python train.py --model="image classifier" --dataset="crops of objects in photos (Visual Genome)" --image_size=32 --grayscale=true --isotropic=true --mlp_ratio=3 --nesterov=false --orthogonalizer="newton_schulz_5" --ema_decay=0.999 --magnitude_pruning=0.5 --warmup_steps=1800 --adamw_weight_decay_other_params=0.05
Rows from block 5, named by matrix and row number. Rows with one number belong to one neuron. Each number is 50 + 10 x the weight over the matrix's rms, rounded and kept within 0 to 99. All counts start at 0.
# fc1: MLP up (model.blocks.5.mlp.fc1.weight, 576x192), inputs 0-63
# fc2: MLP down (model.blocks.5.mlp.fc2.weight, 192x576, transposed), outputs 0-63
fc1.313:56 50 50 43 56 50 18 50 49 50 56 56 43 50 50 50 73 50 44 47 50 51 63 43 50 50 50 41 50 32 50 50 50 57 50 20 71 63 50 50 37 50 50 39 50 50 44 50 65 53 50 50 50 43 63 50 41 50 50 50 50 50 51 78
fc1.314:50 50 50 77 33 50 40 50 50 50 50 50 77 42 53 50 32 36 49 25 50 36 50 50 57 55 50 56 40 50 50 50 53 38 50 50 50 49 50 64 50 40 50 50 50 50 50 50 50 50 50 50 50 62 50 50 49 50 59 59 34 50 50 21
fc1.315:50 65 50 64 50 44 62 63 50 50 50 35 50 58 50 50 39 53 62 15 54 72 50 70 50 50 50 50 50 51 50 36 50 50 56 39 50 62 50 31 50 50 50 50 50 57 50 50 61 56 55 44 57 63 50 66 47 50 50 61 50 55 43 50
fc1.316:50 43 50 54 35 50 55 58 62 50 50 50 42 50 57 50 55 27 50 50 45 39 50 51 43 13 50 50 50 50 50 56 27 64 50 50 67 50 50 61 50 50 50 50 58 50 50 52 36 50 50 50 50 46 50 44 50 50 50 50 52 27 50 55
fc1.317:50 50 36 51 60 50 18 64 51 50 54 50 26 41 25 50 50 50 49 50 50 84 50 50 34 50 50 60 50 12 50 50 50 50 48 64 24 50 50 50 32 50 50 42 38 43 43 50 56 59 85 51 50 50 57 75 56 50 73 50 50 44 50 51
fc1.318:57 50 50 50 50 61 50 50 50 48 50 68 50 50 63 50 50 50 50 70 50 50 50 50 59 50 41 30 79 65 35 51 40 50 61 50 52 50 50 57 66 50 50 50 50 50 50 50 38 50 50 62 50 50 34 38 50 29 30 50 54 50 32 50
fc1.319:50 52 50 51 50 76 86 50 56 50 48 25 50 50 50 47 50 43 50 37 83 50 50 50 62 50 65 50 56 50 50 28 50 42 57 72 50 59 50 50 58 43 50 57 60 32 46 50 42 51 50 50 37 65 54 50 61 47 46 50 43 50 59 36
fc1.320:56 45 65 40 50 59 50 50 50 50 62 40 48 50 46 50 48 50 50 58 50 43 66 50 50 42 45 50 60 50 53 50 45 48 50 58 50 50 30 55 50 50 50 50 50 41 50 50 58 50 50 59 50 48 50 40 53 40 62 50 50 34 50 50
fc1.321:50 50 50 50 50 64 44 50 59 50 50 47 46 50 50 50 50 50 47 50 50 50 70 46 45 50 50 50 50 54 26 55 50 50 62 50 59 50 57 41 32 50 50 50 50 35 70 76 35 50 61 28 50 61 50 42 50 49 61 42 29 50 50 50
fc1.322:50 38 50 39 34 31 50 50 50 50 52 60 50 57 46 47 50 50 50 47 31 57 50 30 47 48 31 42 50 50 36 44 61 50 35 50 50 42 50 58 50 50 50 50 50 45 85 55 50 50 56 50 43 37 71 67 33 50 57 50 53 58 50 55
fc1.323:50 50 36 50 50 50 50 50 50 43 60 45 50 55 50 64 50 46 50 44 68 45 72 50 50 50 50 31 50 51 26 54 71 58 40 50 50 38 40 43 77 38 49 50 48 51 50 41 45 50 50 58 49 50 50 50 50 15 50 50 65 35 50 50
fc1.324:37 38 38 50 22 42 43 50 47 50 50 57 34 50 50 50 50 64 50 50 50 44 59 50 50 50 47 48 50 50 50 50 65 58 50 52 71 50 50 41 50 59 50 69 50 82 50 50 33 53 50 48 48 31 72 50 50 50 49 50 28 50 24 50
fc1.325:50 42 53 50 63 60 50 50 47 60 68 43 40 39 38 43 50 42 48 50 50 50 54 50 50 50 50 46 52 54 31 50 59 48 43 37 59 40 50 50 50 50 65 50 50 33 50 50 50 58 70 50 41 50 62 50 50 36 65 50 54 50 50 47
fc1.326:72 34 62 48 26 50 66 50 41 56 50 49 45 47 37 50 43 31 50 33 50 57 50 45 50 50 50 53 77 50 50 35 50 36 32 50 29 50 67 54 50 50 50 50 50 50 38 54 50 33 51 50 50 34 47 66 33 50 57 50 66 65 58 53
fc1.327:50 50 50 72 50 63 63 39 47 32 21 50 47 40 22 48 50 50 30 50 50 65 50 50 47 50 50 50 50 69 50 50 50 45 40 54 50 50 50 58 50 25 50 50 40 50 50 50 46 31 69 45 50 50 50 63 50 24 40 50 40 50 61 47
fc1.328:48 32 62 60 61 50 38 50 50 45 47 48 36 50 50 50 50 50 50 68 50 50 51 50 50 50 50 69 50 50 50 50 56 45 51 50 50 51 53 33 50 50 67 50 50 22 50 79 50 47 44 64 50 34 50 53 54 50 32 53 29 50 50 53
fc1.329:49 59 50 50 40 50 50 50 50 50 49 50 63 50 47 50 50 56 48 50 50 44 50 50 31 65 62 38 50 50 55 72 50 43 50 58 50 39 42 50 50 52 50 50 50 33 46 39 50 52 37 50 50 68 50 50 33 50 50 37 61 50 50 50
fc1.330:50 50 38 26 50 38 50 50 50 50 56 50 50 55 50 50 34 74 54 36 58 50 50 50 50 50 50 33 50 50 50 47 50 53 50 59 88 58 25 15 50 49 50 63 50 39 50 50 58 50 60 22 32 50 50 50 50 45 28 50 42 50 70 50
fc1.331:50 50 50 50 44 50 50 50 33 50 50 50 60 42 35 47 50 50 50 55 38 50 50 74 50 45 50 40 73 50 41 35 50 43 50 50 35 50 50 50 50 64 50 58 38 54 50 69 59 65 50 50 50 50 33 50 36 40 50 82 50 50 50 50
fc1.332:50 50 50 59 57 50 50 50 50 50 68 40 50 50 62 50 50 50 18 50 50 46 41 50 65 50 42 45 57 50 69 50 42 47 62 50 50 54 50 65 50 24 50 50 50 58 67 56 60 50 42 59 64 64 50 27 65 50 50 50 50 50 50 50
fc1.333:50 50 76 50 50 80 50 50 31 63 62 50 50 50 59 74 50 50 61 50 50 40 50 50 29 50 45 45 60 42 50 51 63 50 54 32 50 50 69 44 50 50 50 67 39 50 66 50 50 38 63 48 60 50 50 50 40 50 24 50 48 26 37 50
fc1.334:50 71 50 50 50 50 67 23 43 50 50 55 35 34 61 74 49 50 08 62 50 54 29 48 31 50 38 38 65 74 50 60 50 53 40 50 68 47 50 50 59 50 50 33 48 39 61 43 50 29 74 56 60 50 50 50 50 50 50 50 50 51 50 38
fc1.335:46 50 53 50 44 34 50 50 58 41 50 50 40 45 49 50 47 58 60 53 14 50 50 86 71 50 50 42 50 52 50 50 50 50 50 58 50 48 35 50 50 50 50 72 77 37 43 50 50 48 53 36 31 59 40 42 54 50 16 50 50 50 50 68
fc1.336:43 50 18 50 39 50 50 64 50 53 50 34 50 66 66 52 50 50 50 50 52 36 45 41 35 50 50 50 50 50 31 35 50 58 50 44 41 50 50 50 50 50 50 47 50 47 19 69 62 58 50 50 59 61 50 54 41 50 50 39 50 34 48 50
fc1.337:50 28 50 76 34 62 50 50 41 50 50 55 55 40 50 50 50 62 50 45 50 30 58 50 52 59 50 43 53 50 68 43 50 38 63 57 38 50 52 50 50 40 50 59 50 52 42 50 47 50 53 55 50 50 58 64 72 65 50 55 65 50 50 36
fc1.338:50 42 52 50 50 50 67 50 50 50 50 50 49 59 50 41 58 50 32 50 50 50 31 50 50 76 50 40 50 50 34 34 09 30 50 50 50 50 50 50 61 59 50 73 50 41 69 50 50 50 50 50 40 50 50 50 50 69 50 50 50 50 59 77
fc1.339:50 50 50 72 50 50 77 50 23 50 50 50 50 50 50 42 62 50 52 50 50 58 50 50 69 63 50 50 43 47 59 26 50 50 50 40 50 58 50 50 50 62 50 59 41 50 50 54 50 50 50 57 48 31 50 50 36 52 54 50 50 50 50 51
fc1.340:50 50 50 50 50 99 50 74 52 47 50 57 68 60 50 50 50 50 60 50 50 36 32 71 50 58 50 50 50 50 50 49 50 50 50 50 53 40 50 66 12 30 50 60 50 50 50 59 38 63 72 50 44 50 50 50 45 60 55 50 39 50 50 55
fc1.341:62 50 68 38 50 40 50 50 50 50 37 50 37 56 71 50 50 47 50 41 54 50 50 61 50 50 50 33 50 50 50 55 40 23 55 50 52 49 41 49 50 50 50 43 50 41 63 40 57 50 65 50 62 63 49 59 50 38 71 59 50 69 44 43
fc1.342:50 50 49 49 66 50 50 63 62 63 50 54 50 50 62 65 67 50 57 50 52 41 46 53 76 36 50 62 50 52 44 74 24 50 50 76 72 44 50 50 30 72 58 50 50 48 50 50 37 50 56 50 66 50 33 35 50 70 50 40 64 32 50 64
fc1.343:50 50 50 50 38 26 74 30 40 52 50 50 34 32 42 48 50 50 33 50 50 50 50 79 59 50 51 44 50 50 50 67 50 50 64 50 50 66 50 58 50 50 50 50 50 41 56 54 50 50 69 50 57 54 49 50 50 64 50 28 50 50 50 47
fc1.344:50 36 31 42 50 35 50 40 60 53 50 66 37 50 50 61 72 50 50 50 58 65 50 46 67 50 50 50 50 50 50 31 50 43 50 50 56 61 60 50 50 50 51 50 42 52 45 51 32 50 72 78 50 50 50 50 50 42 33 50 50 31 36 50
fc1.345:46 61 50 43 63 50 50 54 35 60 50 50 50 50 40 50 39 50 75 50 50 50 19 50 50 50 36 50 50 55 56 50 42 50 50 50 44 50 52 60 50 50 50 40 49 36 50 50 50 50 50 68 42 37 50 50 50 47 50 50 50 50 50 43
fc1.346:50 50 50 33 50 50 58 50 50 50 56 40 43 70 50 50 50 50 61 68 50 50 50 50 50 50 66 50 44 50 50 55 46 43 50 42 37 54 50 50 38 47 71 50 50 64 50 54 51 31 60 50 50 37 41 50 64 37 57 50 50 52 50 50
fc1.347:50 63 50 65 50 37 50 62 50 50 50 50 54 50 76 53 50 50 50 45 50 50 50 50 50 60 50 50 42 50 62 50 40 39 74 50 32 50 50 55 68 50 56 61 45 44 65 61 50 50 53 36 36 68 35 50 50 36 24 50 50 51 50 50
fc1.348:48 50 50 51 50 50 51 50 51 62 28 34 38 33 50 50 40 29 50 50 57 35 43 58 50 50 29 44 37 50 39 58 50 46 50 63 62 50 50 50 57 73 44 74 59 32 30 50 53 46 71 56 37 60 47 21 50 40 58 50 50 50 50 50
fc1.349:50 56 76 55 50 50 50 38 43 32 50 50 50 41 45 62 50 50 33 76 50 50 50 50 70 50 69 50 50 50 60 50 54 50 25 50 60 50 41 50 50 50 50 74 50 50 59 68 46 50 50 32 45 51 78 30 50 71 42 27 67 50 50 50
fc1.350:50 50 50 50 99 50 50 57 36 39 50 77 50 76 36 50 66 57 50 50 50 50 60 50 50 54 50 23 50 49 50 50 50 50 35 50 31 80 50 34 50 50 56 21 66 65 50 69 50 50 50 89 50 50 29 67 50 50 59 63 50 50 50 64
fc1.351:50 50 41 50 38 31 47 39 58 54 50 50 50 82 50 50 50 34 50 50 50 44 50 58 27 55 49 50 50 50 50 50 50 50 67 61 46 31 23 50 76 50 64 37 50 56 14 39 50 50 43 50 50 50 50 50 35 42 50 50 57 50 48 31
fc1.352:50 42 49 50 59 54 50 32 57 65 50 50 55 39 41 48 51 50 36 50 50 50 50 28 30 43 50 51 50 45 52 36 50 50 50 50 50 50 50 71 34 56 50 57 64 50 28 50 50 50 76 62 67 50 50 59 50 42 52 50 50 47 53 50
fc1.353:50 42 66 50 50 50 45 50 49 23 50 50 50 23 50 37 50 50 66 50 50 56 50 56 50 61 60 50 57 50 42 64 50 51 50 55 50 50 50 50 72 50 50 76 50 50 50 35 47 50 50 44 50 29 50 50 50 50 50 50 50 50 50 35
fc1.354:50 50 50 49 50 50 33 50 66 50 50 50 50 50 50 56 50 47 50 50 53 59 72 50 50 50 53 50 50 65 50 50 56 50 23 63 50 46 52 55 67 40 56 23 35 50 30 50 41 50 53 50 50 50 72 43 29 72 58 50 60 50 50 50
fc1.355:37 53 50 50 69 50 15 50 58 50 51 37 50 62 50 40 50 50 27 50 50 50 50 50 50 65 50 60 57 46 43 50 50 69 66 45 66 50 50 50 64 68 50 50 50 70 50 66 67 51 47 29 71 50 50 65 29 50 55 31 72 50 50 54
fc1.356:61 49 50 50 50 50 42 33 37 42 50 59 50 50 50 34 74 50 35 50 50 44 51 52 74 50 43 50 63 61 50 50 56 50 50 52 50 65 52 50 50 35 67 50 32 62 52 45 36 50 50 50 58 33 50 50 58 50 52 61 50 64 50 66
fc1.357:22 50 50 50 50 42 50 50 50 29 51 55 55 43 58 50 90 50 50 50 50 50 42 51 50 42 50 50 55 50 44 50 50 39 50 65 41 55 37 52 66 50 50 44 50 52 50 50 72 50 81 50 50 50 50 29 37 45 66 45 50 35 46 42
fc1.358:44 50 39 50 53 51 61 50 29 67 50 50 50 65 50 23 82 60 38 50 50 63 50 50 50 54 50 36 53 38 50 50 50 51 56 50 67 56 50 50 50 50 50 50 50 50 51 44 39 52 65 45 53 45 50 37 58 32 56 39 60 50 50 50
fc1.359:59 50 50 55 68 50 66 50 67 50 65 50 50 50 50 50 50 50 49 37 50 40 40 50 50 50 46 44 47 50 46 45 37 32 40 69 50 26 50 50 50 50 50 50 50 50 50 50 50 56 50 15 50 50 50 50 72 50 60 64 74 50 29 50
fc1.360:50 50 50 50 41 82 41 50 47 50 50 53 50 50 50 50 50 62 35 71 45 50 50 50 66 50 53 62 50 35 56 55 50 34 66 50 19 50 41 50 50 72 50 66 31 50 34 62 31 50 50 37 50 50 69 50 50 49 45 44 37 68 30 37
fc1.361:50 42 70 27 41 60 58 50 50 35 50 50 50 61 76 63 59 50 50 50 37 37 51 37 51 61 42 70 61 71 60 50 50 29 60 50 50 44 56 50 74 57 50 34 50 36 50 50 36 50 50 30 50 50 34 28 80 41 62 52 66 25 50 50
fc1.362:50 55 44 61 50 50 50 50 51 50 50 50 50 50 50 50 50 51 52 50 50 62 50 57 50 50 50 45 48 44 43 42 50 52 54 50 50 50 50 50 44 54 60 50 50 70 73 20 59 50 53 50 50 50 50 50 26 50 42 50 50 50 50 58
fc1.363:50 37 50 50 50 50 64 27 54 50 53 50 70 50 50 72 50 47 50 55 32 40 52 53 32 50 50 74 57 50 50 50 50 54 17 65 50 62 50 50 36 50 50 50 50 40 50 50 22 50 50 41 50 53 63 50 38 50 50 41 50 50 52 50
fc1.364:50 50 52 50 50 50 50 47 64 50 27 44 56 50 43 31 36 45 31 41 60 56 50 48 44 76 50 65 60 50 54 50 29 50 50 50 51 33 50 50 50 50 50 50 50 44 66 50 50 30 40 50 50 55 36 59 64 50 33 50 36 50 64 50
fc2.313:50 62 50 51 50 52 50 51 50 50 50 35 48 29 50 50 45 44 37 45 50 59 50 51 50 74 34 40 50 32 38 50 63 50 28 34 40 50 25 78 34 50 50 50 33 59 50 39 50 50 77 30 50 58 50 50 50 44 50 50 43 50 58 50
fc2.314:39 50 47 29 56 61 50 71 50 50 51 50 42 50 50 50 50 42 63 50 50 18 52 50 58 50 74 69 31 32 31 57 50 32 41 47 50 50 34 42 50 50 50 50 50 50 50 50 40 65 59 50 31 50 50 33 49 62 49 45 50 50 55 50
fc2.315:50 50 48 50 50 48 50 50 50 50 56 50 50 37 50 45 59 50 50 50 50 50 50 50 50 51 50 50 50 50 31 70 50 73 65 50 41 50 50 46 50 44 50 50 62 49 50 29 54 50 55 50 60 46 48 37 44 51 64 50 28 50 46 50
fc2.316:50 50 60 50 21 50 63 50 50 36 50 65 50 32 50 29 50 50 45 50 53 50 60 50 35 60 68 50 50 50 50 50 50 50 70 50 51 50 46 50 56 59 39 72 41 50 50 43 64 50 53 57 61 59 50 50 41 35 31 50 56 45 50 50
fc2.317:59 50 50 50 69 50 74 37 49 50 50 50 50 50 56 45 50 50 55 50 50 50 50 50 57 50 35 50 50 30 50 40 50 61 63 39 50 55 55 50 53 50 50 33 52 38 50 50 30 52 79 51 50 50 37 50 42 50 50 50 50 50 50 62
fc2.318:30 66 50 50 50 34 50 46 50 21 58 50 64 59 50 33 50 53 54 53 72 66 50 50 51 61 83 35 44 50 52 60 50 50 50 50 55 50 67 37 50 36 60 50 50 60 36 23 50 50 50 52 50 50 50 42 41 50 19 46 46 37 38 80
fc2.319:50 45 18 65 53 60 44 50 54 65 64 50 50 58 30 45 50 50 50 50 35 50 48 50 39 50 50 50 52 47 71 50 40 56 25 50 56 50 50 50 44 50 38 50 50 50 50 50 64 48 50 58 44 37 50 50 49 57 54 38 50 50 50 64
fc2.320:45 50 48 82 55 31 50 50 55 49 63 24 34 61 53 40 48 39 69 73 41 50 61 50 50 72 50 50 30 45 76 38 50 73 55 60 61 50 39 50 50 71 50 50 50 50 50 61 35 30 21 50 50 50 52 50 50 50 43 55 50 56 65 50
fc2.321:50 53 50 46 66 48 50 72 65 52 50 47 20 50 50 54 51 50 66 60 50 50 51 61 50 42 70 52 42 50 50 50 66 50 50 50 47 46 50 50 36 50 37 46 50 30 50 55 38 50 50 41 43 50 70 51 50 50 50 50 50 25 45 59
fc2.322:45 33 22 56 50 55 50 50 50 50 50 50 35 50 50 50 49 55 36 50 50 50 50 57 50 50 50 50 50 68 29 29 30 31 50 50 50 70 17 48 50 50 50 42 50 76 50 02 50 50 36 50 54 76 73 50 50 50 53 63 50 50 31 50
fc2.323:69 44 42 41 74 50 66 33 50 76 43 38 61 50 50 38 50 50 48 50 50 47 50 50 63 41 50 50 50 34 56 59 50 51 56 36 50 43 32 56 50 63 50 50 25 50 50 50 50 30 50 50 67 50 48 50 50 47 41 32 50 65 50 49
fc2.324:57 39 81 50 37 50 50 50 34 50 38 47 50 36 50 50 55 50 50 50 49 44 50 25 51 54 50 50 59 50 50 50 50 50 38 50 24 66 50 50 50 60 45 50 37 50 25 53 50 50 38 50 44 81 65 83 28 50 47 51 50 72 57 53
fc2.325:66 45 50 50 50 50 50 50 63 61 53 50 61 50 58 50 50 50 50 50 63 50 26 50 50 50 55 29 68 54 35 50 50 47 28 46 50 33 50 32 50 50 50 40 45 52 39 53 50 50 86 50 44 35 50 54 50 20 50 38 50 45 50 41
fc2.326:14 50 50 28 34 50 41 50 57 65 46 50 30 50 49 50 33 61 48 58 50 50 50 52 50 34 50 50 58 50 32 50 46 70 50 45 50 65 23 50 49 37 50 58 46 50 43 50 50 50 50 44 68 25 50 69 50 34 58 50 37 34 50 51
fc2.327:55 50 50 50 50 47 42 50 36 67 54 46 40 46 50 50 50 50 50 50 46 44 18 70 50 50 50 50 50 50 50 50 42 50 50 64 46 54 50 36 50 66 50 62 58 50 33 50 40 38 50 52 50 50 50 74 29 50 42 50 21 50 61 57
fc2.328:50 50 60 50 59 50 50 50 31 72 50 50 50 53 67 55 37 50 52 50 50 50 50 50 50 69 69 50 17 31 50 50 47 48 50 30 78 50 50 50 50 63 53 50 50 50 50 50 36 50 41 50 50 50 25 76 50 50 57 50 56 50 50 50
fc2.329:63 29 51 40 32 65 50 53 50 42 48 50 14 36 49 62 25 29 59 48 50 50 50 75 50 50 50 50 45 67 40 38 46 35 50 56 50 50 28 50 60 19 47 50 34 65 50 18 43 34 67 50 65 68 30 37 50 34 50 50 50 50 56 50
fc2.330:50 50 32 50 50 50 50 50 57 53 23 37 75 50 37 48 68 48 50 50 45 65 56 50 50 58 50 47 42 50 43 50 50 37 50 51 50 50 56 50 50 60 45 41 21 45 50 50 50 50 42 65 60 37 50 40 50 50 65 63 50 50 47 56
fc2.331:50 72 50 50 50 50 50 50 33 62 50 50 40 50 50 50 48 50 50 50 31 38 50 42 49 50 50 50 75 50 32 50 50 33 51 50 50 65 50 33 50 50 39 62 50 36 39 14 65 74 50 50 50 50 58 50 50 54 50 50 50 50 50 50
fc2.332:36 48 50 59 44 55 67 50 50 47 50 35 49 50 49 50 50 50 50 76 39 54 50 47 69 50 59 50 50 63 50 09 50 35 50 71 53 42 40 50 50 50 50 55 50 73 50 50 50 50 65 39 50 24 50 50 50 31 60 50 50 50 50 47
fc2.333:33 37 50 51 44 50 32 50 50 50 50 54 50 45 43 50 65 36 50 42 50 50 40 50 50 49 50 45 79 51 42 37 50 24 50 31 41 43 50 50 50 50 66 50 50 22 50 50 50 50 50 35 58 50 50 50 50 52 56 66 46 43 50 50
fc2.334:64 50 50 50 50 50 49 50 50 50 44 50 47 50 68 50 50 53 50 65 50 50 20 55 50 50 42 50 50 46 40 55 50 55 56 35 50 50 50 50 68 44 55 28 44 50 28 50 48 48 50 50 50 69 59 52 50 64 39 62 42 50 50 31
fc2.335:62 50 61 61 50 50 41 50 50 65 50 56 81 50 38 37 50 53 50 50 48 35 50 38 50 49 50 45 50 56 32 50 50 50 73 50 58 50 50 35 50 50 50 50 54 53 37 50 50 50 63 51 50 50 37 50 40 50 71 50 55 61 50 48
fc2.336:50 38 50 50 50 51 51 50 50 50 50 50 50 50 50 50 50 50 50 50 50 50 50 38 37 56 52 50 47 55 50 50 50 51 81 50 55 50 50 65 54 47 46 38 50 50 50 44 50 34 50 50 71 50 38 50 50 50 53 50 50 50 50 50
fc2.337:26 62 50 50 50 50 29 73 57 50 50 71 50 50 60 50 50 50 50 50 50 50 50 50 50 53 64 68 54 33 37 41 52 58 50 58 50 31 57 50 64 50 50 50 47 50 46 50 50 57 36 50 42 70 41 60 50 29 50 35 50 51 50 48
fc2.338:50 41 52 50 30 34 57 36 50 32 49 53 48 50 50 50 40 67 50 37 76 69 50 60 50 50 50 37 50 43 50 50 50 66 50 50 50 50 61 38 50 50 54 43 50 56 50 52 46 52 50 62 50 50 50 50 50 69 60 50 50 50 40 32
fc2.339:50 57 50 36 50 54 50 63 64 64 45 50 50 70 50 50 50 50 50 43 50 50 50 50 63 50 50 50 50 53 50 53 41 50 50 41 48 42 50 50 60 37 50 33 37 50 50 50 36 43 50 53 55 51 50 56 61 69 50 16 50 64 46 50
fc2.340:74 50 50 50 50 31 50 49 50 50 59 55 53 50 50 50 50 50 76 50 50 85 36 50 50 63 38 50 51 41 57 50 61 51 61 45 50 50 50 43 50 45 44 68 77 36 50 50 50 60 61 39 50 52 50 48 52 48 50 37 50 50 50 50
fc2.341:66 36 57 63 37 62 50 50 50 50 58 50 48 11 54 50 50 50 50 40 50 50 69 53 46 50 50 50 50 50 50 50 50 54 50 36 50 49 50 50 37 49 50 66 59 50 50 50 50 50 80 69 61 66 50 50 30 50 73 33 40 50 50 45
fc2.342:26 70 50 50 50 61 42 54 50 50 50 50 49 40 50 31 50 50 50 58 27 47 50 50 50 38 37 58 50 50 50 66 50 50 46 32 50 50 37 50 35 41 42 67 66 27 65 40 46 50 50 50 34 50 50 50 50 20 48 50 57 50 41 50
fc2.343:50 50 44 50 37 50 50 50 50 66 50 50 61 50 50 69 50 47 41 50 45 49 80 51 50 63 50 50 50 49 50 68 50 46 56 53 63 50 57 50 50 50 50 50 50 39 32 56 50 55 50 49 55 47 50 65 45 50 50 50 50 50 68 50
fc2.344:50 50 50 34 63 47 50 47 50 35 50 50 50 40 50 50 71 38 50 50 50 50 40 50 48 35 87 50 33 68 61 50 50 24 50 50 48 70 50 50 54 50 65 31 60 50 60 57 75 68 50 43 65 75 50 50 50 50 64 57 50 50 63 50
fc2.345:50 65 50 50 49 51 50 50 50 28 32 58 26 50 50 50 50 50 46 65 50 44 50 53 53 50 58 59 34 32 38 50 45 35 46 50 50 54 50 50 49 50 68 64 50 43 47 50 52 55 50 64 79 50 50 39 50 50 63 59 50 50 51 79
fc2.346:50 61 50 54 50 50 50 50 43 70 51 50 43 73 50 50 63 40 65 50 54 60 50 50 50 50 87 29 50 23 50 61 50 50 50 50 50 57 40 66 41 58 69 44 50 50 60 50 73 27 54 50 50 50 27 40 50 50 66 50 50 25 57 58
fc2.347:50 27 40 50 50 50 56 50 50 34 50 50 55 50 50 50 29 50 50 33 31 42 57 50 64 28 50 57 52 45 50 50 50 50 50 50 54 50 50 50 55 50 65 50 84 50 50 50 40 50 54 63 66 62 50 75 48 50 50 50 50 50 50 47
fc2.348:50 50 50 50 68 52 50 49 32 50 50 50 50 50 89 50 72 50 47 40 50 50 41 50 31 59 50 34 56 50 35 50 50 50 50 45 50 70 50 39 50 50 43 27 26 50 66 50 50 50 19 50 38 64 50 66 50 34 58 50 25 50 22 50
fc2.349:50 50 70 58 50 50 55 65 64 31 50 50 50 50 42 32 50 50 33 50 61 46 71 63 61 71 68 35 45 46 45 59 68 57 50 33 51 69 50 59 50 50 34 50 35 50 72 50 64 54 62 50 37 50 42 44 50 45 54 68 25 42 50 57
fc2.350:29 50 50 32 78 50 42 50 50 50 50 50 78 50 50 59 50 50 61 50 50 63 50 50 41 35 50 50 50 50 54 50 50 50 50 50 50 50 50 50 50 29 50 45 50 50 76 54 50 74 46 50 75 50 50 50 59 63 50 39 50 45 50 42
fc2.351:57 23 50 50 50 50 61 50 50 38 50 50 84 57 50 45 50 19 61 41 25 50 44 50 30 49 50 55 50 70 31 62 43 38 57 40 50 50 61 71 50 50 50 38 43 50 61 50 57 42 50 50 50 62 50 81 64 50 50 50 55 41 39 25
fc2.352:50 56 66 50 50 50 50 50 39 50 50 59 46 50 47 50 50 50 45 50 45 53 59 38 50 42 50 50 50 50 50 50 50 50 49 50 70 50 65 45 50 50 56 21 50 50 50 50 50 67 37 50 50 34 50 62 63 50 50 50 61 50 50 50
fc2.353:57 50 50 71 50 50 50 62 50 50 50 50 50 50 31 50 50 50 50 39 50 50 50 50 56 34 81 50 45 50 21 41 50 50 38 61 65 33 50 60 51 50 50 30 33 50 50 39 65 50 50 50 50 50 50 72 50 37 71 50 69 64 61 50
fc2.354:50 50 50 63 61 40 50 99 50 50 35 50 50 51 46 50 65 45 50 51 50 26 50 50 50 43 50 50 75 14 50 50 68 66 55 50 50 50 50 68 50 50 60 66 69 50 44 70 50 21 50 50 50 53 50 50 50 50 37 50 50 61 50 60
fc2.355:50 50 50 50 26 41 42 50 50 50 31 50 54 49 50 50 41 51 50 62 37 50 50 57 28 50 37 57 56 41 50 50 50 66 61 55 50 50 45 63 60 50 50 20 69 50 50 43 45 50 54 65 62 50 64 50 70 50 74 50 50 50 63 50
fc2.356:50 54 50 50 40 50 53 50 50 50 50 50 50 44 54 76 50 50 50 50 45 46 42 50 42 57 52 70 66 50 37 40 39 57 57 54 50 50 73 72 50 50 33 42 50 75 50 50 85 31 50 50 50 71 50 50 67 50 50 50 37 49 45 41
fc2.357:67 65 50 50 23 50 42 50 44 03 65 33 69 50 50 50 50 45 53 42 50 65 30 50 50 73 71 50 50 52 50 50 57 50 37 50 56 46 50 50 58 50 50 50 55 38 35 50 50 50 50 31 59 50 58 50 50 43 50 51 67 69 55 48
fc2.358:50 50 50 32 50 51 50 50 45 32 50 50 57 50 31 21 42 50 50 50 50 38 32 63 50 50 50 50 62 72 54 60 50 58 50 41 50 76 50 50 50 50 50 50 16 50 54 50 50 52 50 77 50 55 50 50 50 50 56 73 61 50 50 50
fc2.359:25 50 50 50 61 50 50 50 34 50 50 47 50 58 41 43 50 50 50 34 50 50 77 21 50 73 50 50 68 50 50 50 33 35 50 55 52 73 30 50 62 50 50 30 56 59 50 50 32 50 50 50 50 39 50 55 50 26 50 50 38 71 42 50
fc2.360:50 58 50 50 53 50 35 50 50 50 50 50 68 52 40 50 44 50 49 40 50 50 35 50 50 52 50 50 50 50 50 50 64 48 50 37 27 50 71 62 60 30 51 50 41 50 63 69 28 50 50 50 43 41 50 38 58 24 37 62 29 50 50 50
fc2.361:30 50 40 78 50 33 50 31 50 50 50 44 50 50 50 37 43 50 40 43 57 50 50 85 50 50 29 50 69 50 48 50 50 43 29 50 29 67 37 77 38 50 38 43 50 60 71 50 50 50 50 50 50 50 50 48 50 48 35 50 40 36 50 50
fc2.362:59 56 50 27 70 72 72 50 50 50 68 50 50 50 50 50 38 43 50 71 50 47 86 60 31 57 50 50 50 47 50 50 47 69 69 50 50 50 38 36 50 50 75 50 79 57 50 50 50 50 42 50 50 50 28 50 50 32 45 42 78 30 55 57
fc2.363:42 50 28 71 46 50 50 79 32 50 50 50 43 40 35 42 50 63 50 50 50 50 50 50 42 38 50 50 50 50 60 33 49 50 85 69 51 50 41 50 50 16 33 64 66 43 44 50 50 53 41 59 50 50 50 30 50 66 50 34 51 53 50 50
fc2.364:50 50 35 50 50 60 47 50 39 65 63 50 50 50 50 55 50 50 60 50 50 50 51 50 50 23 09 28 69 35 68 47 28 67 37 50 55 50 58 50 38 50 50 50 50 53 69 60 36 44 50 55 50 50 45 58 50 50 36 50 29 48 33 48